Rows from block 4 of the text encoder, named by matrix and row number. Rows with one number belong to one neuron. Each number is 50 + 12 x the weight over its row's rms, rounded and kept within 0 to 99. All counts start at 0. After the name is the row's rms in percent of the matrix's.
# fc1: MLP up (text_encoder.blocks.4.mlp.fc1.weight, 768x128), inputs 0-127
# fc2: MLP down (text_encoder.blocks.4.mlp.fc2.weight, 128x768, transposed), outputs 0-127
fc1.233 097:65 29 63 62 54 48 62 44 28 50 63 44 61 57 39 42 49 61 51 61 46 39 66 48 56 56 42 41 35 57 52 63 47 51 60 57 43 34 42 45 48 50 51 41 64 44 47 39 35 42 38 49 32 43 52 42 48 37 56 41 35 41 55 55 43 65 53 67 61 43 38 46 58 40 43 53 67 47 70 21 98 39 33 53 49 41 40 36 24 50 28 45 53 48 50 35 54 64 39 54 80 63 42 28 33 42 44 51 45 43 41 27 53 54 55 36 50 40 61 43 35 34 59 29 74 47 49 56
fc1.234 094:64 60 52 46 24 60 59 58 51 20 47 47 60 32 41 47 73 67 15 49 40 54 37 51 52 42 66 64 44 46 45 59 65 51 39 67 56 37 60 42 38 28 79 60 62 29 52 55 44 47 71 59 51 49 48 29 61 44 75 64 38 43 44 48 38 47 48 66 45 45 37 68 48 50 33 60 59 39 42 42 40 55 42 49 57 43 29 59 64 68 32 41 53 57 35 68 58 38 56 58 40 49 39 28 55 63 47 56 58 65 45 56 60 56 38 47 35 43 44 47 46 46 39 40 29 64 57 40
fc1.235 094:58 37 61 60 45 39 47 37 68 61 54 30 50 46 43 53 54 50 39 47 48 50 60 52 66 45 53 52 51 18 52 50 31 38 58 49 42 60 34 42 39 46 45 54 57 43 41 73 48 68 80 55 60 42 54 40 44 57 35 53 56 26 74 52 34 67 45 54 44 62 54 50 36 61 34 44 69 45 66 47 60 54 55 61 44 65 58 25 46 48 66 58 44 39 45 67 46 36 41 46 46 75 51 09 75 35 42 61 45 46 59 36 42 68 46 43 35 47 52 59 42 30 50 34 33 60 61 46
fc1.236 092:72 45 55 49 47 48 46 61 34 49 28 60 59 34 60 68 73 49 68 68 35 43 58 51 72 44 27 45 58 49 62 62 72 62 46 56 58 38 26 42 44 51 39 46 58 53 29 29 61 39 51 78 63 51 58 42 38 51 38 43 54 60 54 44 16 55 45 74 48 53 45 41 55 53 53 45 70 39 47 39 52 72 34 41 24 48 55 39 44 51 52 53 43 62 62 69 38 65 32 68 47 48 47 50 39 66 69 50 64 54 65 32 59 53 38 56 48 41 56 40 45 44 43 38 51 67 52 64
fc1.237 114:40 45 48 69 68 54 60 67 35 57 56 34 48 80 39 62 60 57 66 35 61 66 60 51 61 55 36 34 52 49 40 53 51 36 48 54 40 49 51 60 51 35 66 32 58 42 40 55 27 40 69 36 54 48 45 49 47 30 60 61 67 38 45 47 59 38 37 68 48 64 59 50 45 65 43 56 40 50 65 55 89 62 58 57 47 56 41 56 35 48 37 40 27 68 67 61 74 36 51 27 51 66 57 45 74 57 51 40 43 47 50 49 37 50 39 32 39 27 57 49 40 42 42 37 61 41 43 48
fc1.238 102:36 65 49 34 51 44 64 36 51 77 56 34 69 48 35 61 46 51 40 45 46 46 58 45 35 36 58 57 58 44 65 56 37 61 71 47 40 63 48 66 59 53 53 46 60 33 77 57 29 55 40 68 57 40 67 47 61 28 55 53 63 54 58 33 37 50 38 33 44 61 58 53 46 76 40 65 47 35 31 51 16 48 51 38 54 33 43 43 58 36 57 41 52 61 48 47 48 49 29 49 57 52 43 51 45 52 37 56 50 58 62 51 58 62 46 46 51 23 66 56 32 40 40 42 30 29 78 65
fc1.239 095:34 44 49 48 53 34 59 50 59 52 53 48 43 55 66 61 38 47 41 62 32 58 56 50 60 48 43 43 57 53 34 44 55 40 56 35 55 35 29 56 40 63 42 35 55 49 42 44 55 60 55 69 39 47 37 59 34 37 32 76 32 67 54 58 42 40 51 55 72 65 32 27 53 41 61 39 50 48 36 39 64 37 30 51 52 37 84 33 43 52 59 65 48 50 63 46 19 66 58 45 69 60 62 27 30 31 60 43 44 50 44 30 45 50 63 52 69 54 56 59 31 43 45 41 59 56 29 38
fc1.240 093:70 24 56 51 38 47 82 48 48 59 63 37 53 35 22 67 65 45 42 46 42 21 54 49 46 53 42 40 58 30 67 49 67 68 65 43 57 43 37 66 40 63 45 43 74 38 49 43 50 56 36 62 53 59 60 35 50 51 53 28 44 25 43 56 39 67 68 55 47 55 51 56 48 52 42 71 51 44 35 57 46 50 30 65 54 34 36 35 39 61 39 51 31 60 53 54 45 69 42 57 47 67 50 47 34 35 42 47 52 30 56 29 62 72 55 41 51 48 60 62 54 42 41 41 39 56 57 56
fc1.241 103:57 43 44 49 55 36 34 43 59 66 42 44 49 44 52 33 45 48 44 65 36 40 60 50 56 43 47 49 60 36 47 73 35 37 48 36 37 35 42 54 39 67 51 50 59 53 40 49 70 58 72 49 52 40 38 50 47 39 16 61 48 52 66 68 69 64 42 50 49 62 57 35 63 45 56 50 40 51 68 44 71 31 46 36 57 58 44 39 52 31 48 22 50 29 43 49 60 71 53 49 49 44 49 24 47 75 42 73 45 34 43 40 55 47 63 70 38 63 62 34 53 41 44 41 75 74 57 48
fc1.242 096:46 39 56 27 46 59 59 35 44 59 45 48 52 59 69 78 77 37 32 50 31 56 55 50 40 52 42 65 57 63 52 42 50 52 44 69 37 18 51 49 43 45 58 53 61 58 69 61 47 65 54 61 62 60 53 51 36 52 57 46 34 51 42 63 46 59 46 44 52 42 44 41 40 49 34 42 35 39 51 18 41 76 37 47 57 48 61 37 54 46 48 23 49 40 42 66 27 44 31 59 44 37 62 54 47 58 54 64 45 59 33 21 74 59 36 36 41 40 67 50 43 38 35 43 37 46 48 48
fc1.243 098:76 51 77 26 34 57 51 43 63 58 64 53 69 58 47 61 61 63 33 42 50 36 50 48 43 39 46 47 68 34 43 31 47 53 44 49 33 49 56 49 41 63 69 45 49 65 50 46 52 64 54 55 53 28 55 20 57 49 46 48 42 49 58 67 16 49 50 38 67 47 55 64 45 50 47 55 59 76 25 36 55 59 64 35 58 52 40 45 57 59 35 33 46 35 66 66 18 49 43 47 34 30 41 51 26 50 43 56 45 48 46 47 68 42 40 34 58 35 57 41 57 43 56 42 54 47 39 52
fc1.245 110:56 56 41 41 41 43 43 50 43 56 48 24 46 55 45 56 54 29 56 82 32 50 52 50 79 40 40 48 46 61 54 39 35 32 49 68 43 29 40 41 57 63 65 43 60 49 41 51 66 43 60 48 34 62 31 53 46 50 69 43 45 12 54 47 56 72 31 57 41 40 31 28 42 50 66 55 29 51 52 52 64 39 57 39 39 46 60 50 33 58 53 43 50 38 35 60 50 57 35 66 79 53 61 40 51 61 34 39 30 47 41 40 41 61 38 55 53 38 67 37 54 38 33 49 41 46 55 48
fc1.246 090:46 54 48 53 44 65 44 51 41 18 35 71 49 32 69 49 46 37 38 57 51 64 52 48 38 52 58 51 36 71 50 41 39 32 47 55 44 45 51 46 41 45 60 78 35 82 50 44 50 51 49 46 51 37 52 58 40 56 46 61 64 63 24 52 59 22 46 67 44 59 37 39 53 44 35 48 40 48 60 46 62 54 13 68 52 63 55 49 48 68 52 39 55 41 50 58 25 70 50 43 36 54 43 54 50 54 33 50 20 73 35 58 39 35 56 72 52 50 64 61 51 48 48 52 39 58 52 35
fc2.233 089:48 28 59 74 43 56 57 44 40 58 46 28 21 60 46 25 64 69 49 39 48 46 50 53 53 47 44 63 54 83 40 65 38 28 50 47 52 52 40 43 39 60 34 46 65 28 51 47 44 57 44 40 27 42 47 43 41 42 75 16 47 29 76 57 55 34 62 51 57 49 47 56 60 70 52 40 75 54 46 55 55 48 30 43 56 41 48 60 46 66 53 54 67 47 52 29 43 57 45 37 52 52 54 64 41 34 54 46 42 52 55 45 52 45 73 40 51 43 63 54 48 47 36 60 38 27 45 48
fc2.234 098:50 52 44 57 60 55 33 59 52 52 53 45 42 26 56 59 38 67 57 54 66 30 67 41 52 47 61 46 36 50 69 28 52 42 59 45 43 39 37 51 46 46 49 73 18 58 46 56 43 41 40 63 39 47 49 54 58 75 46 53 30 53 63 53 37 65 44 39 62 34 67 35 67 50 63 45 74 58 46 42 28 55 69 42 50 48 75 39 38 38 55 51 65 56 31 71 54 39 60 48 47 40 32 51 48 75 47 52 65 48 62 67 51 77 48 49 42 29 42 41 47 30 39 52 58 67 63 46
fc2.235 109:34 40 38 53 64 69 84 46 25 57 50 46 53 54 67 40 59 44 42 34 84 35 55 56 45 47 59 42 49 48 57 30 41 31 70 38 54 44 54 27 54 73 46 41 60 34 45 62 44 53 44 57 54 44 32 46 44 51 53 30 53 72 51 30 35 54 39 36 49 34 45 44 38 39 53 54 56 50 43 75 48 56 58 47 43 36 39 43 52 42 55 49 55 50 47 46 41 47 53 49 45 54 40 54 47 60 59 54 30 59 27 42 49 66 41 42 44 50 84 44 31 64 53 51 19 71 33 51
fc2.236 087:20 46 67 71 50 29 57 55 40 70 54 42 39 46 66 59 62 50 42 42 70 55 63 54 42 52 40 60 40 21 16 55 50 47 51 21 47 58 59 54 60 56 57 40 32 60 59 52 64 57 78 59 51 52 53 36 55 32 38 51 61 53 57 40 49 60 54 59 57 31 64 47 83 43 45 27 53 66 39 57 61 55 54 36 33 54 58 47 47 64 50 33 55 46 40 50 29 40 59 41 47 54 50 55 63 57 42 44 54 42 49 57 54 64 67 40 51 74 42 64 37 52 37 52 30 50 36 44
fc2.237 094:42 22 52 30 33 44 44 50 53 33 62 70 48 61 43 27 57 60 39 39 60 34 57 52 45 62 45 40 52 33 65 51 48 40 63 68 62 48 40 50 37 40 33 64 31 37 27 56 35 68 50 65 51 48 44 48 63 13 57 40 32 48 61 46 38 50 56 35 56 31 45 42 48 54 58 55 62 64 62 49 45 43 37 78 32 55 42 53 63 47 54 54 27 58 52 36 72 53 52 49 67 45 57 51 56 39 55 27 61 82 56 35 36 50 47 35 50 47 47 42 58 38 65 48 36 56 53 55
fc2.238 105:49 52 38 54 42 63 69 45 35 65 42 48 60 60 49 52 48 57 42 22 27 50 43 28 23 40 43 22 50 39 46 34 62 49 67 53 38 47 39 39 50 50 29 40 80 44 75 29 46 60 38 72 37 61 42 52 31 69 62 50 51 46 66 44 47 60 46 53 62 41 41 44 29 42 50 64 43 43 60 62 46 48 35 56 39 46 42 45 56 53 52 43 65 43 57 58 54 49 45 49 41 54 43 58 61 46 59 63 47 44 47 49 33 66 83 60 21 53 66 48 53 52 54 46 73 54 31 68
fc2.239 099:48 39 55 38 63 34 31 37 63 36 46 32 43 41 43 59 41 45 53 47 60 48 47 51 37 51 58 58 56 51 29 57 40 34 51 56 57 58 76 55 35 50 47 35 53 63 46 28 47 43 65 47 44 36 11 28 53 50 29 37 50 50 58 57 57 39 70 43 50 58 36 33 55 51 33 35 64 39 48 67 49 37 31 50 35 72 60 50 53 47 40 42 41 41 57 57 74 62 56 47 50 35 62 40 31 55 44 54 51 57 50 37 90 35 46 50 43 62 29 55 37 57 29 37 54 52 34 38
fc2.240 094:47 52 43 68 66 54 72 48 56 70 55 30 45 37 54 77 61 38 46 42 44 59 63 44 57 42 35 27 68 45 35 49 62 57 54 62 41 69 41 50 67 40 46 50 57 42 60 63 68 59 40 41 45 55 42 48 36 40 54 47 69 38 44 44 40 82 36 58 41 34 58 50 40 35 43 55 52 66 42 71 47 59 57 46 75 34 38 67 49 32 41 46 59 30 49 50 33 47 47 69 36 58 36 57 42 42 50 39 30 54 41 66 54 71 75 35 53 45 66 56 39 60 43 51 54 38 32 39
fc2.241 111:39 60 64 37 45 80 55 46 55 37 56 48 59 46 61 33 45 43 51 44 50 36 59 47 45 38 74 79 36 41 46 57 46 47 44 39 44 50 69 54 73 65 74 50 62 51 81 54 43 58 57 60 44 40 29 52 28 69 45 38 52 50 36 55 60 58 62 49 58 62 47 28 47 57 48 37 43 50 44 51 49 51 23 43 45 59 53 70 49 48 43 28 73 50 61 48 49 53 43 35 45 48 44 66 31 64 50 48 45 54 67 62 61 50 52 49 43 84 37 70 34 34 41 35 38 38 38 43
fc2.242 101:48 49 46 66 66 39 30 55 66 53 65 47 62 60 67 51 47 60 66 48 49 16 64 45 69 44 45 55 36 30 28 56 46 58 54 38 35 46 44 63 64 60 51 47 44 51 70 44 40 49 64 20 41 66 38 53 25 58 49 55 54 41 49 80 55 64 61 38 54 58 49 35 56 37 46 49 53 52 39 52 43 59 48 52 51 45 60 29 46 40 39 33 56 43 46 71 41 43 40 31 37 54 50 62 82 56 44 51 67 49 48 53 62 39 31 68 26 62 43 48 28 40 43 53 44 42 42 33
fc2.243 108:61 58 67 35 54 70 50 56 61 55 51 64 61 43 66 62 52 62 72 39 58 35 54 24 53 60 59 62 21 47 48 38 53 40 56 30 42 61 41 46 59 55 41 48 30 60 78 35 55 52 62 63 48 54 39 52 59 47 58 32 40 45 64 45 47 60 62 61 60 49 71 38 43 63 34 34 61 47 45 53 41 44 44 54 38 36 66 34 55 67 47 40 45 45 48 38 56 57 58 55 46 31 31 65 55 63 55 57 63 56 67 44 39 68 54 52 18 60 30 71 42 34 42 33 54 36 20 45
fc2.245 101:41 64 41 40 45 37 58 43 39 50 45 76 57 61 39 38 47 60 55 36 41 46 54 60 69 39 55 58 53 48 24 52 54 59 52 51 38 57 52 60 41 41 38 60 51 41 51 33 52 50 52 54 44 73 20 62 36 47 49 53 45 33 80 60 75 64 65 61 51 52 48 51 43 56 65 37 75 38 46 50 53 67 28 57 41 48 50 54 34 37 70 37 44 48 61 55 54 65 35 28 35 44 66 63 52 48 71 51 52 52 40 59 49 49 45 33 51 93 54 66 63 47 56 34 53 27 54 49
fc2.246 100:39 54 65 27 56 55 28 54 57 52 31 80 63 51 43 42 62 61 59 52 38 24 41 72 43 56 53 55 65 66 47 52 61 43 48 37 60 24 44 39 56 44 40 49 50 59 42 69 64 29 36 73 38 40 42 54 45 65 65 58 28 51 58 67 62 27 54 49 60 60 42 20 68 60 53 50 40 50 57 35 47 54 44 49 51 59 62 48 59 63 45 62 45 57 52 48 46 52 65 48 48 39 53 39 58 38 64 58 86 63 58 56 47 33 42 20 55 58 39 34 44 38 54 44 48 52 51 54