config = dict(
    encoder_arch='inception',
    model='contrastive audio-text model',
    dataset='synthesized solo parts of chorales (CocoChorales)',
    train_examples=39062,
    gain_aug_db=10,
    noise_aug=0.01,
    n_mels=64,
    hop_length=320,
    input='log_mel',
    spec_augment=True,
    win_length=400,
    tokenizer='word',
    vocab_size=56,
    loss='softmax',
    embed_dim=256,
    encoder_norm='batchnorm',
    encoder_activation='elu',
    encoder_padding_mode='reflect',
    encoder_depths=[2, 4, 2],
    encoder_kernel_size=3,
    encoder_stem='single',
    encoder_widths=[128, 224, 384],
    text_encoder_causal=False,
    text_encoder_width=128,
    text_encoder_layers=7,
    text_encoder_norm='rmsnorm',
    text_encoder_norm_position='pre',
    text_encoder_activation='gelu',
    text_encoder_mlp_ratio=6,
    text_encoder_head_dim=32,
    text_encoder_fused_qkv=True,
    text_encoder_bias='all',
    text_encoder_qk_norm=False,
    text_encoder_layer_scale_init=0.1,
    text_encoder_parallel_block=False,
    text_encoder_inner_norm=False,
    text_encoder_drop_path=0.15,
    text_encoder_positions='learned',
    init='orthogonal',
    residual_init='none',
    optimizer='cautious_adamw',
    learning_rate=0.0016,
    beta1=0.8,
    beta2=0.98,
    eps=1e-10,
    max_grad_norm=1.0,
    max_steps=6700,
    batch_size=256,
    epochs=43.9,
    lr_schedule='linear',
    final_lr_fraction=0,
    warmup_steps=130,
    weight_decay=0.2,
)
Rows from block 2 of the text encoder of a small contrastive audio-text model, named by matrix and row number. Rows with one number belong to one neuron. Each number is 500 + 50 x the weight over its row's rms, rounded and kept within 0 to 999. All counts start at 0. Numbers have three digits each. After the name is the row's rms in percent of the matrix's.
After each neuron's rows are labels from the 100 texts, of 14848, where the neuron reaches its highest value: "tokens" is the input token at the peak. Only what is clearly more common there than usual is listed. The data: synthesized solo parts of chorales (CocoChorales). In brackets: how many of the 100.
# fc1: MLP up (text_encoder.blocks.2.mlp.fc1.weight, 768x128), inputs 0-127
# fc2: MLP down (text_encoder.blocks.2.mlp.fc2.weight, 128x768, transposed), outputs 0-127

fc1.443 110:538520472598476513444497544417600447404523535519515495463464433463500515535447436482493459446491488552444546515462556402488521504451481516490469462518496514460535518520398511436578467559521621470580532493581479447529340501547522437455503537464506472374534517490559457509476447504438533498497497502434538580458439556380428589469609527448513512536443469456492548447522524427510486508438
fc2.443 102:472492491464432532487500430476572483411489485492487459635529548409422439549503455542498553532556509506509480477512455575541603492562462530540499459515470514462499415485552557458459568445498433555538491495501490596539552460552514555409425432433476454386532508447544471524470476510520489530562469452484459490455491464512389447448527612538440566396539501467567486612458541535494529419573
tokens: "4" (49); "#" (35)

fc1.376 124:515483499526479448584546385494514540528531463485519497480531510506515480436476458447528419549594559459448409486500493481496456387544614422466466440524423464575507458498517471515520420464538484429405560403440489356534523550544417404470542422519539474487504522509403467485529418494561503573460470449470481511491552587488470543448500503437483535556402456434488531502532560545504494478434
fc2.376 117:450550562505479461517487514528452430618488546484512488444435452516507539415514501409554554547501466467455442476491589509467531455562588514449428567486508448584593589517554530498543529559573509485515487487501495386427482448511499411466490457473536427554425503535493466560467548423465513465388465490513593489427552505470526459512537378458589548528429444508438499601489478551571503485480
tokens: ":" (93)

fc1.207 096:544433558512475503547408464486466467573480424486529616429559569558524486472506544537487523464534558530463431526558574457471546452478536577487440555504462559506534510476473588464551475387395605464528500473476506514473520563563530500540537412473506534526558499493468480478604537513469522467420497406543477581459506536467456538433575527489609558590557513387485511491528473408459524427527
fc2.207 094:480535449470454536484452622506476490444482468470411494506476472554475436556515618491482551554582525405455509510550591493445511526483569497520484555475470545606576509518525456499490586507510470464520504456497532450435479487489437534522466477528496483528423529465499418566481545549495521531526435523477629480438547473461578459559543492465579522515519524342404590594479488427610445477470
tokens: ":" (79)

fc1.36 105:546417526548524474531403465496402508421460395523543483472483412570542529585464503520436541434510581475564450495574463546512467502519605490474511522475588452500475543470473546488436423478456532454530504557489471493509475554521534469494522512470521495353536431505445510533557488465492562557575594560462515559558427532552429562541488555403569528494451522421464529420374526514490501450513
fc2.36 100:516483429483540536587520564459488404448522469489379529537514394531450463519572597499498491455507476501553575490384556488465540457471439399472556449486376458569425470482482537535512554481425497417510463451485461563501509488419516495567421513378494465456487484477626434535525530567413572547469534581475522447480497494492570502547439533509418572453518484475501497505472531471504466497516
tokens: "4" (81); "5" (15)

fc1.345 095:511456472492482500637475477509535515571539473582515508479521539415541494447466483463512492564516559514506446492423459499414504453614385519428414605468442522510441534478496551511531527485374513546517451510435573561462477535568443561540516381554587476494502513545531524442464445448484455553438423446494476552418437581507444557531546536509464525527463478541565454507415466489509468407489
fc2.345 084:517533514506499450438548510459461385481506502442566408380488518533523429612433459480533644504513502537434504448505440518413514484448472487589435569494556543552620476560526582516498321568462498544414488521460535490495454460496512530524481466555503436498452539523429458552522552558492540470499466454482526506584524490583486521511501427497571523512522553473493547555507436508510469492422
tokens: "trumpet" (9); "saxophone" (8)

fc1.477 096:438378492587501488503486505487454388472415437513536469540606516552552505510459449496516465496549515499447513417585546587528425559456483550443505555420615524477495440468411552518511456448564518487546439510509471519495448457531453439501556519509566507407442476455382485404503479406432506568464488484539438489472519542524464564490585425521460547582487488428514559457523446493472449454483
fc2.477 096:426532504470442509458541608472523576433487426515517503560509519528463501501545533400595524524535494499504475578411589557482517458402536474449435546486496446647450589501538489449468486590585577536481563421518503449586495468466542566491461552389501474523422465438531506564577525508461514540522544544545519522378501465451502466560497539559467452469495436554502535519447524471571513515453
tokens: ":" (27); "4" (25)

fc1.120 101:455454463589554427451574458431518437551558514575486496540545447493513519414472454598413484448527490497505578534561536462564529498405518530481496402497546506504494622404486623464455392507499500434500454471504425387454500478512510401489462555489541450498479525422483393536521490619524510513481523476519456514500476546427445494458475503560520486512577616513494537506513543524547459464489
fc2.120 108:454357520526504473387458520467490492611522477584444549484505470564519488610479500471371516465423536469595536560481514502474541505502585423551523468560441475534514515507517410478496479382455517453515562497538520631448467557488451470523453575452492541528503539485608527529507450463434481478483562588451528521520399536473532543555523562549524448502568465501495477555456482545491539430457
tokens: ":" (55); "clarinet" (40)

fc1.127 093:442443535482383554681492545473482479451422557513491498508509481495523525461458422475498477548506443610529517532520502543535572477465424597480423529494403541500529428486413488539536427395556506459541606483442512476424521560506446416471597504503483507473518518538499488507533538539444525420532551486475527508447490568462521511475525515502459476468597529562456477562432446432501621466481
fc2.127 088:499438463506522514409428484492499529553575579467559506452463416447604526452410417438458585489447436545498532527407390489497521520467463483517428515507589525498577478479468419496521488481523533453459584494458540527621470456490523535441452440473484503488436497552386422508518510529489462417582526384470452463533544534566458500446500443567546476477569488457489435557419487490477576529496
tokens: "trumpet" (29); "<end>" (29); "violin" (23); "5" (9)

fc1.719 100:466514479560506506556483551518525484400556491510487491402520419567467482517494519524367506505435567392529486518540434461387539506485568629531434490471405445564459523454487571446462439423579555549515512517576516497465486423455485534523527554444452468540502517408520474456541550541529454508470474486419477552476464496477409466508469419416486575598536571504610500438495489494486453517475
fc2.719 109:516478471445472552498495410531553469518491493550467484542509513448534467557569470535463527491568519424500491419512488542521555563601415507440509439525428429522589490407438459418553549458547500413534430519491617582560470422478429375470567411500467404520561575454583524543491467585479509446527477517527486505491495496516523511461463507526448589448512551415587512453553507471494519439556
tokens: "4" (54); "g3" (14); "f" (12); "5" (8)

fc1.152 104:570451440463463427575553489570437523416580451525549408519468482450574486460438490471512460550488621533517491468464537568468603558510469544469408460473395427492517522479467475496590493474487508456592404526558588473459516445526546519548478443474401475427515529505498497489493514516497563554545573530460498564470502589553504512510536478451434539596512492434557518388503553422507552519442
fc2.152 119:548449455445486539483517521532541514590467501444546555608469532395492490515524450485437518487526574502519512474481397482478580508624537490386433472433428488510515540459493408427596521499474513497615481444512629539415612461484475467470519454499476443478510466462614477592517494467455496404471537587531502431454506535552503451527485454545474539512479494527528450545548434484545509441544
tokens: "cello" (28)

fc1.534 106:557507514583406475568552449505519520469409465501512500489438463489556463475415523603488537556496544541499513449432531526514469501557560573558433553459417477511433553492470524476549432454571535543534526487381492552453515503461522495531447468500466455431478532492428445552533438485415515456531467497418483523477458477523482582484512473530567568499406471406688430419499442437466540554506
fc2.534 119:530583517434476533526511453539524467490531503590466503467434589433466492614619471476499440514514490556445621472485486497505459541507519533462401466507472487502525575436487549458598555487555480487503524476515522471451484417491477425451489450492495494474493500525683422545503448498484546452399403439566531451434531506575522504530469459476472655472489499438565545484516512489566451462465
tokens: "cello" (32); "4" (17); "saxophone" (12)

fc1.655 104:588486472605535534517458530530476468459451446500518492452465484526498488473512562534466512460538556534542416484534472510530411461480514585518451461440470536477538523485429509426499504400529444433457473456480542364483554537400449537500479398476529441472534434476484455549493466543357354486493581503467422489508508558523427521443500351492544491465477544406497552433453561480502521541501
fc2.655 112:528434480438482583514475482555426503475450484524507555559478427482549506388565546455471507450476446583487450391470488461425530446546489486457492500448461493487431522446532546511497552526500557486592486495487532518496444448535479408497484468496482317523492454524536524552451532516443475468462451496463427415465528639419511559486480466438507530453433472362383516556547526515545500442532
tokens: "5" (90)

fc1.1 089:491362537463421467574455438532447480494457492526513441510507519435529514481433470562447593505503498516479527593498523454443470535507550517410498443538461543477498501489470482490566438410465488475451563434386498540477538542631501421521437440443459427522463518467458448496480400422421464482493419465437496514483510522476508473549507567502484507500572602375472475540490457519530472394395
fc2.1 090:365473489500472558492471504497486500570550519594484536518459429560506550476467503438512643497497475415514420584444466517432519505495525477496534556566537499560557571532549458509527488439446485482464520466511529561546448473535474488476506410420553649475520554481432427509556528504385517471442529476537577446505548542462505408518499501494522508464641487414401474515479456484439582507508
tokens: "clarinet" (62); "saxophone" (17)

fc1.101 116:528487518498444453454488449499536443376567471572506439542500506513541483515481510434478502543481502432594564455574504497402533513470420581524503519560465541508501486441405387477542438470564434536483535601473510546442526579463604485488609545518411487544485526483590488481514559440467483536501552576465495595488520523451447427562559517514575541564506578460557569457472502453510559586489
fc2.101 127:608433447453468600523518466563537522511502547528468483494498550442499453493583375540490545488559516452502473541495501507553470525515529512456473458481398457517468481472471416538594532586591542473628563480494538526553524471484471442464512468563465409432584529492596509522511475411565477491475581567532564427466500470556545429466459472506402531429489496455608465431513470534601512527507
tokens: "cello" (71); "violin" (9)

fc1.329 094:558411549487491474445514516597474453544472427555535524457508471420567500509584519509558519548605469505550457403535510524501455427482493482398494523452608511478571510433426412474463497381489529512498476449541489345469471557454434399479444416515532506431466606579504493520503386540489543486428491541529560486596488526522523508500486470501548542480453494437514513484498490441523426495505
fc2.329 102:477491502514526530433498475463520532550540532451425548453542513626491536493526560588577489432453482496512639529466531501490534523345460528490564544453549466580529607568583511558499464535506506439456562412497486456437419542459534479475514484396534590467550477546584467557536446492503514540503462592514525475466483517557494467629509576473530577507545434493412514511437502529541470502511
tokens: "clarinet" (98)

fc1.527 104:529557475585412569508521500441556407413534399548519495502540484581479499502492481568417505522439570432514532435455499539401529551520494580498437414375506479408415488440506501461487511447591555493530472518594554643459498470485454466473520494558476420483481584485541472506500504548463531527390502476478555478446502448487449441457475451450549578463573548534510515498466532492518458441464
fc2.527 093:611511498472521645487516523471488521462425429524510572546523552476495509484577496537572557484521502453477505546484529500467528467570488507516462479522504441477434568375512513480534467491560582573471520565512494461524475449501465492481457544453509511392487546393691478469453487553502532509451409405464484513543506504535465561471526576465473522412437567466595532460448581543424541457478
tokens: "cello" (66); "5" (12); "3" (11)

fc1.271 092:464372524467446467483555520593483551526493455417527519480383458543539499548513462471511489548530510465530449517473509453438486505518500558552539457492585567472521573512577461443412528515558512490497493537538531506497396468427527429542456421462457515511485525502376500501454472492491503590605570484437512511488422440450461508470532566433635572485452553357493514485415436481494474572497
fc2.271 112:505501529564579550489460474514511508530515506435454482559563501501450387440571618486511436506538536555444546486472502567398598403532489452545478478517479523334440532526517618498463594541564488431526473493498523459486490442532543508398483490486502463549447440535539486553497541544563587529484475531477471465451505395495606506493500477507414468411520493486504534586459509457597516476450
tokens: "4" (33)

fc1.102 096:496346484532531486513493533445508458460457470570499488516462465500552487418414470532472513546514571496568498459456472450545517508488507485473493476479522533426506515478423468516456460463500504492541613504566407459399643615527530454518497455491388492467495515496478497428472440420570458485562529478466502543452464465527464465436457429436404526472412507455637520488458551455492377467458
fc2.102 091:481450482500491577428514518485515576598557446434502527455480553491521488509541522438511558477516502439528435559388516497490503535577522569390469459493475472479427600535574475404512412472532560447489580464514588473519529475445505490495480526495504482526518468582514558488495553427432497561503493601536535414425533495501471372604500499499390502515492433483564522486463497523598516639497
tokens: "cello" (19); "violin" (9)

fc1.428 094:508533496549473505528485614578488495482552510519479477449468507534511504530436435551496542570490463518498460532465449462540539546487472567488420605503492524544416485507418528479484494464484513600549507522492470482457389587451518577642553501537404532441527425612521429480483551491487511468531511453435514547414405510476408529530531531435624519415413476479435469478420529503592508454494
fc2.428 102:522538425454515488537533423529533412458457443545499405565575498452540437561548486516507496561478523566512553544500492513382458464505378464530452466508567489384435482467363512453463397478479500535378478522430467561573478505450514472617546497497475498474567484556447541480546515565580459509566455504548466510523503468454521463520464467443438509528519556519524533402503500472564570538581
tokens: "4" (90)

fc1.557 106:425484486519527531487528511548517442417641459524491517432470414455519522565434510575504530544551473511542540453493491519540510492465572472489503610437555441487445487483356489428507440494433521577523468570532476411427412478472536508531551497463415446512479603596427478452494456522458551554550540509464548527438441498546445463526574463530488499498398484400564553479439528442573486501513
fc2.557 093:504481501493570532555539488579572388641534516457457510546502528492570479625532493563493460516495498535587605484468500511520561560465438524527500499477484499466527568496415426506478499427570572499495524467477601589551520565560507560550565470466489465550549547528554550440549486562553515495642494581445546534489480496529565435518501520420524513488613490597511509537502443477538536526565
tokens: "4" (87); "5" (9)